Weights of a small self-supervised image encoder.
Model: activation gelu, width 192.
Training: soap at rate 0.0035, 10400 steps, batches of 512.
Data: trained on capsule endoscopy frames (Kvasir-Capsule), 42238 training examples, 126.1 epochs.
Rows from block 4 of a small self-supervised image encoder, named by matrix and row number. Rows with one number belong to one neuron. Each number is 200 + 40 x the weight over its row's rms, rounded and kept within 0 to 999. All counts start at 0.
Before each neuron's rows are labels from the 100 images, of 14848, where the neuron reaches its highest value: "top examples" is what is common among them. Only what is clearly more common there than usual is listed. The data: capsule endoscopy frames (Kvasir-Capsule).
# fc1: MLP up (model.blocks.4.mlp.fc1.weight, 384x192), inputs 0-191
# fc2: MLP down (model.blocks.4.mlp.fc2.weight, 192x384, transposed), outputs 0-191

top examples: finding: ileocecal valve
fc1.189,219,221,163,279,225,181,223,285,233,213,205,156,157,263,99,162,200,208,169,230,149,194,179,220,239,154,205,190,180,207,190,217,285,216,249,195,201,254,158,232,194,213,239,183,191,182,173,177,218,219,79,206,205,179,220,189,249,230,219,181,152,198,204,211,218,156,228,167,128,252,179,173,201,117,149,170,141,166,190,166,190,205,154,184,209,210,234,195,209,233,131,220,161,240,256,283,298,171,221,165,153,197,209,195,202,149,218,181,215,313,222,99,187,237,254,263,165,140,155,248,257,229,218,200,199,190,173,224,214,210,264,204,107,202,229,209,238,263,189,263,214,237,218,235,182,238,232,248,239,213,237,260,240,220,172,170,217,194,134,215,200,206,223,192,223,194,199,163,238,233,191,241,235,241,254,166,201,248,119,165,193,315,186,255,199,202,201,153,236,218,198,108
fc2.189,155,196,252,117,234,216,186,198,133,205,200,225,178,191,164,144,229,230,183,238,181,246,183,165,129,225,191,201,192,242,161,246,202,201,178,92,191,128,179,174,147,219,273,233,252,213,176,250,194,175,213,260,253,190,275,195,231,178,231,163,217,155,204,217,133,187,164,244,214,167,208,187,204,269,198,267,275,260,283,267,207,223,124,202,219,173,161,231,224,234,148,160,181,193,244,178,152,163,261,223,184,213,164,169,220,162,187,240,252,193,244,236,184,200,212,215,239,198,250,251,231,151,206,231,223,173,205,172,263,118,228,258,227,224,90,156,141,114,127,194,192,206,256,184,193,147,256,213,227,243,215,203,186,216,171,209,241,216,225,201,133,191,193,191,195,175,201,252,137,199,192,239,178,180,236,263,144,149,264,246,165,171,287,130,111,212,197,168,184,225,192,212

top examples: finding: pylorus
fc1.36,189,89,259,148,233,195,230,179,180,166,182,263,195,204,160,241,193,233,173,128,248,271,215,202,204,188,189,151,177,197,224,256,245,217,180,222,134,236,194,158,227,234,167,243,175,192,199,243,193,199,149,154,234,212,241,230,257,209,241,221,211,157,187,283,173,121,160,251,191,124,209,236,183,227,91,158,206,261,200,116,167,147,229,238,223,250,213,214,120,231,192,192,217,225,144,221,199,143,217,203,154,255,186,181,226,196,189,155,106,314,206,178,234,233,173,165,233,169,227,209,176,177,220,248,243,206,224,235,218,192,161,218,190,227,145,163,157,188,220,168,190,256,192,177,226,93,169,222,209,159,178,257,190,221,186,177,185,231,254,269,167,325,251,193,120,195,184,190,275,255,149,231,223,219,212,240,208,218,136,176,180,155,185,197,199,221,164,135,185,184,215,175
fc2.36,193,192,161,200,218,190,166,192,239,117,217,218,97,248,242,243,235,178,222,183,211,154,197,205,242,165,215,268,217,192,215,209,160,251,202,212,230,156,207,179,210,189,166,231,182,141,183,145,229,168,196,244,214,222,146,217,164,171,201,200,168,156,169,186,274,198,194,212,261,259,222,181,225,166,184,245,191,187,250,202,158,178,206,213,174,228,193,175,288,127,219,243,179,214,199,160,203,216,125,279,215,98,180,180,135,158,215,216,256,241,208,165,174,171,223,188,189,202,223,209,213,124,176,192,175,276,215,152,253,217,144,218,223,206,267,238,191,227,253,247,219,234,263,193,119,148,259,242,172,233,98,239,193,123,215,176,194,186,239,198,188,102,178,290,217,168,199,262,107,221,228,235,118,229,218,165,178,146,202,161,146,179,215,255,173,317,200,229,242,238,179,236

top examples: finding: blood fresh; finding: ileocecal valve
fc1.125,205,233,197,229,173,211,205,234,213,231,129,133,193,160,216,191,286,142,172,241,282,200,121,100,182,161,275,203,199,153,181,215,195,172,209,235,227,228,216,263,208,202,134,205,211,169,194,172,213,206,270,157,203,233,211,108,206,212,131,201,198,195,205,206,171,235,222,209,231,197,204,167,170,270,179,175,171,210,182,245,196,168,174,184,181,199,212,257,186,227,308,200,266,161,185,145,296,219,163,146,134,211,244,221,182,271,276,233,156,223,161,219,231,172,208,195,223,178,241,173,123,193,122,254,190,242,193,129,225,318,160,235,272,238,133,187,177,203,158,203,195,198,163,190,188,160,171,255,201,173,197,234,211,185,214,189,257,131,225,198,157,170,183,206,207,255,203,206,190,190,135,201,171,53,235,223,233,180,211,214,244,141,257,217,238,210,230,173,204,170,161,236
fc2.125,227,183,171,176,245,154,178,254,195,189,177,223,213,171,254,177,178,230,169,160,202,296,196,315,195,207,130,176,212,213,177,181,217,204,240,134,126,159,173,191,96,208,258,210,222,231,169,237,152,176,188,220,200,179,233,274,174,162,221,175,140,183,200,266,241,213,252,238,180,161,190,258,224,183,229,201,157,234,284,247,158,236,200,216,185,186,220,222,277,231,204,193,260,156,209,194,195,219,216,258,275,202,178,219,170,216,194,242,199,208,202,159,203,208,229,161,224,137,229,209,209,222,325,151,206,235,270,218,252,219,216,248,209,215,223,197,301,196,215,222,231,160,189,198,223,111,259,226,242,218,178,189,184,228,218,122,185,246,180,168,160,160,233,79,199,208,208,228,200,177,296,167,211,131,212,256,160,200,260,231,208,200,225,181,151,139,150,175,142,254,245,255

top examples: finding: blood fresh
fc1.218,191,161,171,229,106,173,159,186,177,256,223,219,215,213,181,226,193,193,205,211,132,238,272,228,212,241,219,140,161,248,223,207,167,207,195,254,234,194,179,151,195,187,259,154,232,197,211,251,245,241,205,192,235,250,280,298,148,158,215,194,126,193,200,183,241,211,190,146,191,252,176,128,174,192,225,146,194,276,219,175,194,204,194,198,217,195,277,266,157,170,238,289,199,197,205,283,235,317,164,196,274,183,252,189,170,245,284,193,223,247,191,258,203,206,157,169,174,173,229,270,281,188,147,181,154,274,229,228,180,229,241,198,170,203,240,221,180,193,174,224,214,224,163,186,238,108,185,165,142,163,201,184,210,182,177,203,212,202,116,275,264,207,151,177,268,189,127,211,114,208,178,241,255,191,160,172,234,183,185,207,292,201,199,193,198,233,205,206,240,213,177,243
fc2.218,145,203,231,221,233,144,271,250,276,165,170,191,128,175,191,145,284,163,142,234,212,179,223,169,191,188,199,235,193,186,144,223,176,273,163,206,196,114,175,212,160,264,189,183,192,240,237,196,185,182,187,172,165,216,197,158,125,131,209,215,208,192,186,235,196,260,182,195,244,177,184,295,226,197,182,233,202,117,153,175,186,157,247,213,219,173,209,169,222,177,188,174,222,260,116,197,219,233,177,195,205,98,167,212,206,209,225,142,247,198,184,144,234,206,265,218,157,195,260,172,112,147,246,190,199,239,236,100,188,231,231,223,193,217,151,99,175,220,202,178,224,175,243,224,169,203,186,233,221,155,170,188,201,233,174,214,188,258,194,180,190,196,128,220,188,263,197,190,210,232,197,182,190,245,173,125,158,170,138,214,164,161,358,206,241,221,225,144,162,261,201,120

top examples: finding: pylorus
fc1.340,229,189,243,177,172,179,160,201,173,196,204,248,248,223,187,192,216,206,225,233,299,249,223,180,255,189,205,219,206,307,214,198,207,150,137,115,179,186,180,160,216,258,230,226,182,202,173,232,221,158,233,270,242,159,210,295,170,203,195,137,205,154,149,218,182,187,198,177,216,145,214,245,250,192,180,208,187,164,241,197,136,181,128,209,204,162,118,205,189,227,215,235,184,178,154,242,187,177,274,169,227,180,197,194,219,133,224,187,178,185,180,178,205,257,235,185,326,261,240,175,173,220,365,208,244,192,161,78,189,224,203,172,216,204,210,206,205,190,201,199,231,174,226,359,193,185,193,262,234,201,255,179,160,180,222,191,187,175,210,213,184,210,213,204,212,193,229,190,171,250,177,252,184,311,194,155,185,132,179,221,265,238,175,187,189,218,209,192,188,173,244,139
fc2.340,230,270,193,220,197,226,181,188,229,212,128,195,200,143,284,247,173,187,144,209,210,122,175,197,122,194,197,249,219,183,187,181,192,200,231,244,255,209,208,189,205,235,195,179,222,143,236,177,170,251,159,253,177,182,248,145,229,183,195,170,174,250,199,217,206,199,181,200,245,214,272,216,145,198,205,236,254,224,185,223,252,240,215,163,238,206,331,179,174,163,228,174,181,189,191,299,195,219,205,196,192,180,179,224,278,205,230,197,255,152,236,190,162,110,153,228,247,117,180,229,224,186,286,253,229,250,204,265,198,239,137,226,259,183,209,144,135,248,210,232,144,198,266,249,239,179,202,108,177,114,234,213,273,206,210,203,181,224,248,209,236,199,228,204,122,171,182,214,226,152,216,167,223,137,240,196,222,285,167,212,230,146,248,219,146,231,199,293,189,274,155,205

top examples: finding: blood fresh
fc1.97,183,157,225,219,226,213,161,271,217,152,208,182,187,183,187,239,198,272,207,205,156,192,249,193,226,213,137,227,208,212,184,211,206,176,180,184,204,243,223,182,206,136,196,194,263,195,146,198,194,240,203,194,178,209,231,223,189,260,216,224,206,212,194,212,197,183,200,187,226,214,236,169,119,221,236,158,246,186,233,148,152,155,156,221,246,188,264,181,224,184,146,171,197,220,129,227,96,244,201,281,229,163,187,142,184,216,211,208,234,181,202,257,223,248,201,185,267,189,233,166,272,211,243,208,187,129,174,208,164,98,210,300,125,137,185,177,185,173,158,107,263,187,135,112,194,274,246,247,164,208,183,177,173,223,138,152,209,195,212,202,265,213,251,316,214,159,211,176,208,186,270,226,166,141,110,214,214,177,268,243,203,189,282,286,202,159,221,186,168,243,119,193
fc2.97,230,161,200,201,163,203,272,229,241,248,239,153,258,184,157,198,204,143,167,166,145,190,270,219,192,190,237,183,140,153,165,251,186,212,248,256,127,176,208,275,195,238,166,202,207,218,203,138,302,212,228,227,209,182,145,267,194,169,211,129,143,256,185,208,228,181,145,223,152,227,187,190,278,180,190,235,228,221,217,216,202,220,241,193,254,215,193,223,104,156,208,218,180,168,138,183,211,182,191,155,162,135,138,211,247,209,167,220,207,223,211,232,212,137,211,154,166,203,120,181,220,199,128,237,222,253,265,278,232,303,195,145,244,182,150,190,136,253,254,251,154,248,159,248,207,248,165,203,199,163,174,220,216,168,135,210,262,194,132,178,150,202,225,189,157,160,217,231,128,154,202,170,166,318,200,149,230,229,156,193,189,244,195,164,253,215,161,182,195,161,221,214

top examples: finding: pylorus
fc1.140,227,282,254,192,235,155,203,177,233,274,218,183,126,160,237,226,234,253,192,187,193,205,222,242,187,215,228,136,199,164,193,202,245,281,162,169,194,204,169,183,246,249,179,203,246,244,145,116,266,295,229,220,201,183,220,130,271,182,200,228,215,189,208,133,192,138,95,223,200,142,166,274,141,179,149,244,216,180,224,190,240,216,174,178,194,199,173,239,175,275,168,177,206,145,231,130,164,170,193,179,201,220,224,218,277,132,161,90,197,214,207,182,244,158,235,223,214,172,147,208,157,189,231,175,269,183,176,152,154,193,182,203,192,110,195,153,172,173,179,111,236,216,159,139,212,162,254,193,217,217,172,224,257,136,200,213,135,218,208,212,125,201,122,138,203,212,222,178,169,236,181,167,262,188,200,231,202,139,140,184,210,282,189,214,179,179,179,245,214,216,183,241
fc2.140,241,290,187,127,240,162,204,237,268,197,182,190,264,230,191,238,129,249,158,205,323,255,207,178,229,256,185,168,265,230,177,198,205,202,222,233,216,147,236,193,152,181,213,219,165,218,215,253,223,224,204,168,246,186,212,194,185,272,167,153,234,195,225,277,276,267,193,261,175,171,210,163,240,229,205,186,197,255,243,251,164,160,256,199,180,126,205,193,207,189,190,182,239,254,155,154,244,139,181,182,232,217,191,201,95,249,155,231,180,210,168,203,190,184,180,230,201,225,234,175,186,97,195,186,150,248,262,231,273,165,239,223,145,226,226,180,251,241,206,159,214,307,222,216,228,186,202,218,238,201,178,286,225,155,244,181,192,204,195,198,221,227,237,213,146,206,194,221,130,201,105,250,168,199,282,229,171,203,196,190,252,229,134,232,180,233,203,206,271,239,260,262

top examples: finding: blood fresh; finding: ileocecal valve
fc1.208,178,199,162,184,125,180,186,211,270,191,193,204,199,190,162,177,219,302,180,237,217,180,118,248,221,71,172,187,197,170,170,171,107,260,140,180,218,198,238,193,177,194,215,111,214,257,213,254,171,208,182,140,147,132,221,230,206,164,245,230,182,225,209,133,201,250,178,154,175,181,138,208,219,207,222,220,162,267,217,146,170,193,142,186,207,228,241,185,224,276,260,230,198,208,198,198,257,262,213,301,208,259,193,237,264,243,193,145,172,150,158,179,227,163,148,234,204,175,217,170,245,189,269,301,256,219,211,195,95,250,166,220,258,213,172,191,165,190,198,239,191,175,183,188,206,225,259,186,120,128,240,171,158,203,207,184,275,223,233,179,160,211,191,238,206,192,148,208,146,178,219,218,202,215,201,226,162,174,252,179,119,210,230,252,213,181,239,141,155,172,177,220
fc2.208,168,205,105,256,202,192,240,222,271,160,213,203,166,222,178,212,210,169,141,192,245,304,175,222,177,221,178,141,185,202,230,181,200,191,255,215,221,184,207,212,166,242,227,147,224,215,165,195,197,238,165,279,173,232,220,255,221,94,136,230,221,241,336,182,168,134,152,200,196,109,243,219,281,158,283,203,274,212,194,177,198,143,162,150,174,168,208,198,211,149,202,258,238,228,140,218,175,194,201,187,214,211,217,172,224,154,219,205,169,192,245,234,169,213,237,152,266,146,171,205,229,145,207,215,180,187,184,227,207,293,223,170,233,199,269,231,132,237,194,228,235,234,229,233,220,149,217,118,198,264,137,192,167,231,197,208,164,183,173,183,195,272,203,197,102,259,189,182,207,212,253,153,242,150,208,221,199,263,193,235,175,178,290,191,153,250,237,229,185,205,205,143

top examples: finding: pylorus
fc1.299,158,176,233,191,135,134,192,150,208,143,165,194,146,160,225,227,254,178,131,254,215,196,172,232,236,284,143,215,210,307,249,187,255,140,239,154,224,199,180,259,232,196,167,241,182,241,248,141,184,213,283,200,135,212,192,180,219,83,219,262,221,225,195,229,224,196,186,142,182,178,152,181,202,155,251,215,234,202,201,199,232,224,155,235,189,170,198,243,181,183,193,169,239,199,183,197,205,175,216,277,272,189,143,196,195,242,173,165,281,214,227,102,175,235,236,181,207,203,178,208,192,257,118,239,193,191,215,188,240,227,205,236,160,211,201,203,283,252,231,234,202,209,172,283,188,164,187,265,154,226,157,200,215,125,245,221,171,181,206,217,236,247,170,196,189,281,183,115,151,230,152,276,149,237,186,161,225,221,140,281,184,241,136,192,151,219,215,230,139,239,199,206
fc2.299,248,193,189,200,185,248,181,225,238,106,187,200,223,114,253,257,182,210,246,221,149,193,162,138,122,208,213,171,219,202,176,231,196,221,143,219,212,129,210,134,195,201,237,282,189,226,242,237,206,224,164,188,208,152,144,206,171,151,212,132,145,184,209,192,132,161,260,188,182,191,178,163,177,196,201,232,165,228,209,216,151,186,173,160,233,254,88,155,209,186,132,199,175,184,263,152,183,205,213,229,202,195,212,172,190,252,180,185,139,176,222,190,189,198,202,176,273,145,171,240,132,266,164,209,284,204,164,230,215,100,206,212,197,192,267,147,189,218,198,121,261,179,238,232,265,192,212,203,198,159,211,170,260,221,233,246,146,189,259,217,226,212,215,229,185,275,235,175,260,194,165,208,241,161,139,233,205,209,131,166,230,304,112,195,120,197,236,168,248,284,203,192

top examples: finding: reduced mucosal view
fc1.230,146,314,146,149,204,228,200,175,173,141,245,183,146,190,294,188,209,270,144,219,209,237,163,214,142,210,190,193,153,242,151,193,179,170,232,248,216,236,200,128,177,233,208,224,186,181,192,139,227,191,206,166,182,231,161,167,145,185,174,158,185,199,282,251,137,230,194,150,230,262,207,260,227,133,164,206,173,153,171,253,172,296,167,181,181,165,193,137,156,184,153,163,137,180,212,232,195,209,217,134,179,231,243,220,189,238,154,224,189,155,198,129,152,155,210,192,179,215,257,233,178,202,163,189,174,244,258,184,150,252,177,216,234,237,245,209,202,267,218,241,252,200,189,185,206,269,302,190,274,137,236,152,199,202,178,172,243,167,130,205,200,161,264,169,246,228,229,191,287,186,170,197,250,168,211,138,253,111,143,234,256,217,183,200,169,196,213,225,137,173,204,229
fc2.230,166,224,113,218,143,230,237,234,241,195,183,238,180,221,209,195,253,209,198,147,239,163,233,149,222,171,162,228,239,180,261,235,158,268,201,154,201,192,126,249,168,186,209,204,168,129,162,198,284,179,244,214,199,156,259,166,206,272,213,203,248,120,194,158,208,205,220,212,151,139,192,181,294,181,174,214,211,144,219,131,140,203,214,213,206,217,198,191,204,124,200,194,195,156,182,122,228,248,205,187,177,150,169,200,258,217,243,175,231,210,187,221,178,190,243,150,166,207,201,195,258,178,176,237,198,236,143,219,213,165,140,194,200,257,211,203,129,200,221,149,190,266,193,178,232,164,159,185,140,170,183,199,232,190,324,190,202,210,203,160,217,160,132,145,158,179,204,171,114,208,223,182,153,291,166,175,164,291,256,168,166,182,143,167,284,219,86,280,180,204,181,171

top examples: finding: pylorus
fc1.110,248,312,245,208,173,156,242,135,156,204,194,193,147,193,198,283,250,175,209,218,229,163,215,216,130,224,160,268,249,186,209,211,154,203,212,191,150,200,152,259,237,193,173,239,197,185,183,189,190,265,179,136,196,192,236,287,185,217,197,180,145,161,173,219,218,231,213,213,258,251,126,187,189,113,180,174,219,183,244,138,213,205,159,121,117,214,189,147,176,188,233,218,247,197,175,205,237,160,164,167,166,188,207,250,249,170,213,122,234,170,222,232,146,177,163,226,181,201,209,219,186,170,54,178,268,184,133,180,271,216,195,253,231,159,176,206,212,228,221,209,195,173,203,288,177,177,205,178,172,218,171,194,202,154,210,154,195,146,160,178,289,230,161,136,205,193,239,161,169,179,129,176,169,210,237,201,120,116,217,137,231,188,234,190,229,173,222,217,198,254,120,140
fc2.110,188,140,287,241,207,139,223,202,232,160,230,259,212,177,235,210,242,174,185,223,205,252,219,200,217,221,187,189,188,130,191,289,195,193,103,236,237,235,229,246,186,134,172,183,228,248,198,178,216,162,206,307,171,238,113,249,135,148,184,171,282,165,122,220,194,179,216,236,178,194,189,201,203,249,198,263,191,187,254,219,150,194,184,238,228,248,176,172,194,206,229,242,162,212,154,160,195,206,178,227,167,150,244,168,191,179,177,174,236,252,206,171,277,202,220,148,132,208,229,226,256,220,290,192,91,222,220,157,207,204,212,149,207,216,227,167,224,164,230,201,200,220,133,122,173,255,218,221,166,185,188,198,177,269,223,285,225,193,168,202,162,218,204,248,193,245,211,147,173,227,310,169,163,266,216,183,252,287,217,283,127,196,138,173,201,178,224,203,230,159,235,204

top examples: finding: blood fresh
fc1.221,223,262,224,237,257,209,166,246,190,279,187,157,160,224,143,231,177,178,204,220,164,195,232,191,209,181,136,188,146,139,170,199,105,227,245,222,254,176,139,250,230,135,276,179,166,181,286,221,247,204,210,177,109,156,232,202,198,222,322,179,227,211,203,156,279,173,303,225,205,182,203,178,208,222,248,190,171,234,245,192,222,240,179,248,209,266,170,143,224,128,208,241,262,214,222,198,83,263,236,134,222,189,251,204,210,172,225,215,229,230,149,250,163,171,241,194,228,126,234,179,245,211,204,181,239,241,187,212,165,219,152,200,185,191,210,214,262,141,220,216,263,217,193,159,160,193,160,195,166,186,243,181,246,197,265,153,225,124,195,178,156,235,188,250,189,192,182,143,213,207,128,137,178,132,209,205,230,171,188,190,209,245,217,194,247,218,163,157,214,226,114,202
fc2.221,243,166,198,116,260,202,194,199,122,189,245,216,225,153,230,169,220,197,230,170,140,283,186,120,233,234,193,235,150,215,207,284,207,187,244,171,196,199,240,237,216,191,91,219,249,190,112,153,221,149,209,223,234,234,173,213,150,238,154,177,176,203,211,215,207,260,145,119,177,164,181,228,326,156,213,194,223,165,243,168,267,210,165,198,233,125,223,204,168,226,191,186,209,177,146,198,243,189,143,266,170,232,133,206,203,267,157,210,190,161,197,177,235,189,216,179,141,206,184,184,206,120,165,309,91,173,213,218,203,266,194,185,206,186,202,173,208,222,187,149,225,157,176,215,103,173,240,203,248,204,211,221,250,283,220,287,172,220,209,152,251,225,193,184,166,172,201,198,186,188,229,196,217,244,217,183,234,201,164,211,217,176,161,284,267,199,224,186,223,229,267,166

top examples: finding: pylorus
fc1.227,216,212,271,195,256,208,188,248,166,261,232,201,168,220,226,155,218,186,198,247,199,180,178,168,206,208,229,207,180,236,183,221,270,295,314,186,156,239,203,157,232,143,206,188,187,240,217,192,218,142,223,241,219,267,182,140,209,208,183,175,171,166,202,168,181,216,230,192,147,200,252,215,177,236,247,221,207,221,224,161,208,190,225,110,162,107,140,122,232,204,193,196,145,146,201,229,263,171,241,236,244,232,148,207,139,279,218,173,269,240,139,117,229,149,213,225,201,204,249,249,232,159,144,194,187,195,161,162,199,202,175,188,213,237,130,194,235,187,226,118,184,165,154,213,234,45,293,199,177,274,225,220,233,196,253,224,224,182,221,149,197,197,245,244,228,204,175,233,183,249,243,212,235,190,293,219,218,233,192,199,280,234,227,223,166,197,236,196,207,143,154,225
fc2.227,145,123,167,165,204,137,224,151,212,208,212,146,252,212,239,185,204,150,276,157,193,187,269,205,213,197,250,154,249,224,269,136,152,199,161,237,216,270,224,267,266,234,209,149,257,272,145,184,214,220,204,220,200,192,231,220,194,160,185,319,179,251,143,154,166,233,237,209,207,214,210,181,150,266,234,162,227,234,128,225,230,274,186,244,162,213,203,235,231,252,199,212,211,222,227,264,195,278,174,179,219,176,158,219,200,177,269,234,144,148,225,203,134,226,224,217,267,227,240,239,157,297,230,167,231,156,224,298,190,137,140,203,160,186,143,191,184,177,192,203,232,291,160,244,212,235,202,170,206,223,185,171,166,267,173,158,215,149,185,213,139,197,151,223,235,169,257,170,213,209,230,228,178,189,140,126,234,180,184,182,215,159,218,116,185,231,186,211,200,218,234,174

top examples: finding: pylorus
fc1.213,194,215,247,183,252,199,96,164,182,230,163,212,193,161,215,286,211,174,201,140,216,204,187,167,136,203,194,199,242,169,262,121,137,188,241,242,262,154,239,189,210,167,250,186,67,242,224,183,124,224,318,137,196,168,261,223,181,120,167,177,193,163,173,203,166,233,250,253,163,212,205,184,165,153,240,233,228,208,248,158,227,164,122,204,252,147,234,236,255,202,230,184,220,218,222,179,213,166,175,265,211,229,133,173,119,219,172,158,165,259,243,108,193,238,261,131,165,168,203,249,168,204,155,319,208,257,214,236,188,175,218,159,250,238,190,171,177,176,232,197,188,191,200,205,172,196,200,195,172,207,234,200,160,181,186,244,166,208,203,219,264,263,179,261,251,263,226,187,236,187,160,223,212,193,234,250,216,141,239,237,165,192,193,206,190,220,176,146,184,210,238,205
fc2.213,180,229,237,219,204,165,234,204,165,277,201,253,197,205,173,207,155,157,171,244,179,135,149,209,58,144,168,257,245,206,196,236,146,181,208,214,181,177,346,202,136,210,284,143,211,256,172,251,202,74,253,214,200,177,231,250,151,187,216,207,194,241,226,210,203,239,154,224,225,221,197,115,176,212,204,240,185,220,167,164,177,185,217,147,218,209,173,248,205,220,279,174,198,232,287,210,185,249,203,140,238,180,178,251,213,232,243,222,201,196,214,168,174,174,234,175,249,157,234,125,208,159,272,228,191,194,244,208,178,253,172,217,190,205,166,186,182,184,152,217,241,259,244,278,168,189,221,170,192,227,216,244,196,132,182,190,177,180,150,237,177,271,197,191,220,208,164,180,235,191,110,210,211,192,188,183,126,212,215,174,265,226,305,240,146,211,201,205,187,147,162,151

top examples: finding: reduced mucosal view; finding: ileocecal valve
fc1.177,237,177,182,234,166,192,257,224,191,256,140,229,182,156,200,242,160,237,206,186,243,148,245,201,251,230,144,156,218,224,168,142,162,145,225,219,179,178,226,180,257,168,249,206,307,182,199,268,197,230,136,299,184,192,237,297,175,189,208,215,255,203,220,227,232,150,100,168,208,197,157,172,164,248,170,168,266,212,291,252,285,250,160,178,194,213,157,126,212,212,212,159,214,169,138,203,280,256,178,264,162,222,149,182,226,220,209,181,174,199,216,204,191,232,203,229,245,155,284,185,132,176,128,221,248,162,210,229,274,278,186,199,152,245,201,168,196,193,207,181,182,152,169,210,259,233,238,240,209,198,234,189,180,237,228,170,190,238,121,185,119,233,237,182,183,129,178,188,213,168,158,221,244,187,187,126,184,212,249,246,274,213,207,206,203,235,188,153,152,214,231,231
fc2.177,176,196,183,160,235,199,188,165,199,191,203,163,252,202,192,158,241,200,192,240,243,224,155,216,200,181,236,236,192,188,184,218,200,175,135,176,189,239,244,185,275,297,287,222,241,141,183,167,193,128,249,142,226,183,175,180,188,115,307,221,186,189,179,227,123,240,250,175,159,231,153,209,271,88,211,198,162,172,146,194,174,124,130,120,227,233,215,325,209,213,205,189,166,112,168,226,138,176,206,190,215,177,279,158,173,155,191,191,162,177,191,182,184,254,208,213,154,210,192,227,183,171,193,189,194,232,262,177,115,212,289,215,240,177,155,222,242,221,238,183,225,247,159,245,199,286,180,284,242,243,169,139,205,213,188,176,184,247,212,235,203,226,207,232,183,218,193,159,179,171,151,220,159,193,138,225,193,200,132,163,212,197,232,225,237,139,254,245,216,196,264,208

top examples: finding: blood fresh; finding: ileocecal valve
fc1.220,160,265,186,178,259,259,258,190,195,219,104,170,246,200,217,143,255,201,218,250,234,202,166,191,170,246,201,165,172,191,185,229,201,228,273,263,260,156,151,250,225,198,182,237,244,248,233,313,164,175,217,228,245,194,212,235,249,212,216,183,280,245,223,175,243,204,268,224,214,257,229,189,198,225,216,234,237,224,203,277,200,194,253,186,177,258,236,256,197,196,203,190,187,209,179,215,195,234,232,158,174,184,94,143,253,211,240,199,92,185,220,172,225,231,224,217,238,168,147,235,208,157,115,214,170,269,200,195,276,201,234,205,206,240,172,146,157,219,220,215,154,117,176,256,270,238,237,248,212,188,188,216,163,185,211,133,197,149,148,196,155,213,158,267,163,224,81,238,247,168,173,166,218,186,168,224,196,249,166,192,245,214,226,271,262,219,200,157,150,178,184,173
fc2.220,197,169,187,239,225,226,225,237,181,220,87,172,168,218,193,190,269,206,121,207,206,172,324,176,196,171,194,214,202,187,202,193,227,212,246,152,178,230,234,232,278,175,219,233,191,202,205,248,249,138,200,251,204,184,227,183,243,235,185,151,255,190,272,224,196,257,220,181,240,226,237,207,186,209,215,216,133,202,108,230,245,177,227,256,199,138,218,178,333,148,232,182,176,201,222,143,137,173,166,175,200,107,178,172,235,256,219,179,207,239,223,91,212,193,230,180,220,149,191,253,169,222,161,199,205,212,157,166,290,136,180,207,203,214,239,232,217,184,207,189,196,221,187,132,163,244,130,295,215,266,196,229,252,184,135,211,187,206,178,215,175,180,196,116,243,176,247,195,297,151,243,220,138,196,201,228,226,144,196,188,195,235,234,234,216,214,177,190,211,156,296,197

top examples: finding: ileocecal valve
fc1.215,204,279,130,242,144,198,226,149,222,212,256,203,149,240,181,182,232,203,223,247,152,156,210,219,253,173,197,239,204,154,193,200,147,152,129,249,164,171,180,198,207,218,174,219,209,263,195,226,152,208,140,214,156,153,250,194,261,200,184,270,211,256,169,183,239,222,151,164,243,162,155,266,196,235,199,214,182,183,216,313,225,313,184,191,199,221,191,239,238,256,171,264,216,195,170,144,118,225,187,161,215,117,228,164,264,185,232,208,177,165,195,189,160,180,281,181,263,117,199,192,193,299,168,134,199,172,247,230,238,191,130,228,142,214,248,188,241,202,202,260,136,200,80,243,137,197,158,179,158,262,157,178,173,167,239,210,170,173,176,180,175,246,191,205,277,169,239,237,192,188,202,174,153,206,168,170,216,207,225,225,236,180,152,203,161,220,211,261,207,218,158,165
fc2.215,112,158,203,211,274,245,302,260,150,136,216,219,202,201,233,202,201,223,167,146,203,177,171,134,142,143,194,101,198,226,199,227,183,276,208,162,228,188,169,225,168,167,234,225,143,209,154,185,153,201,201,124,237,262,232,193,165,245,237,173,204,249,177,247,192,221,229,244,186,208,175,243,204,185,178,199,243,232,239,229,207,157,202,187,248,185,244,211,262,224,194,172,210,194,223,215,170,69,175,156,237,165,163,181,175,194,196,243,261,199,218,262,177,242,117,249,201,211,193,203,228,205,206,206,246,208,208,171,181,163,242,203,180,260,194,209,168,209,248,161,165,193,204,183,215,218,251,269,229,201,291,166,262,255,170,158,256,195,188,190,139,111,145,154,194,180,169,244,181,239,194,218,220,202,176,160,172,153,180,250,172,227,365,171,142,120,256,206,189,191,208,213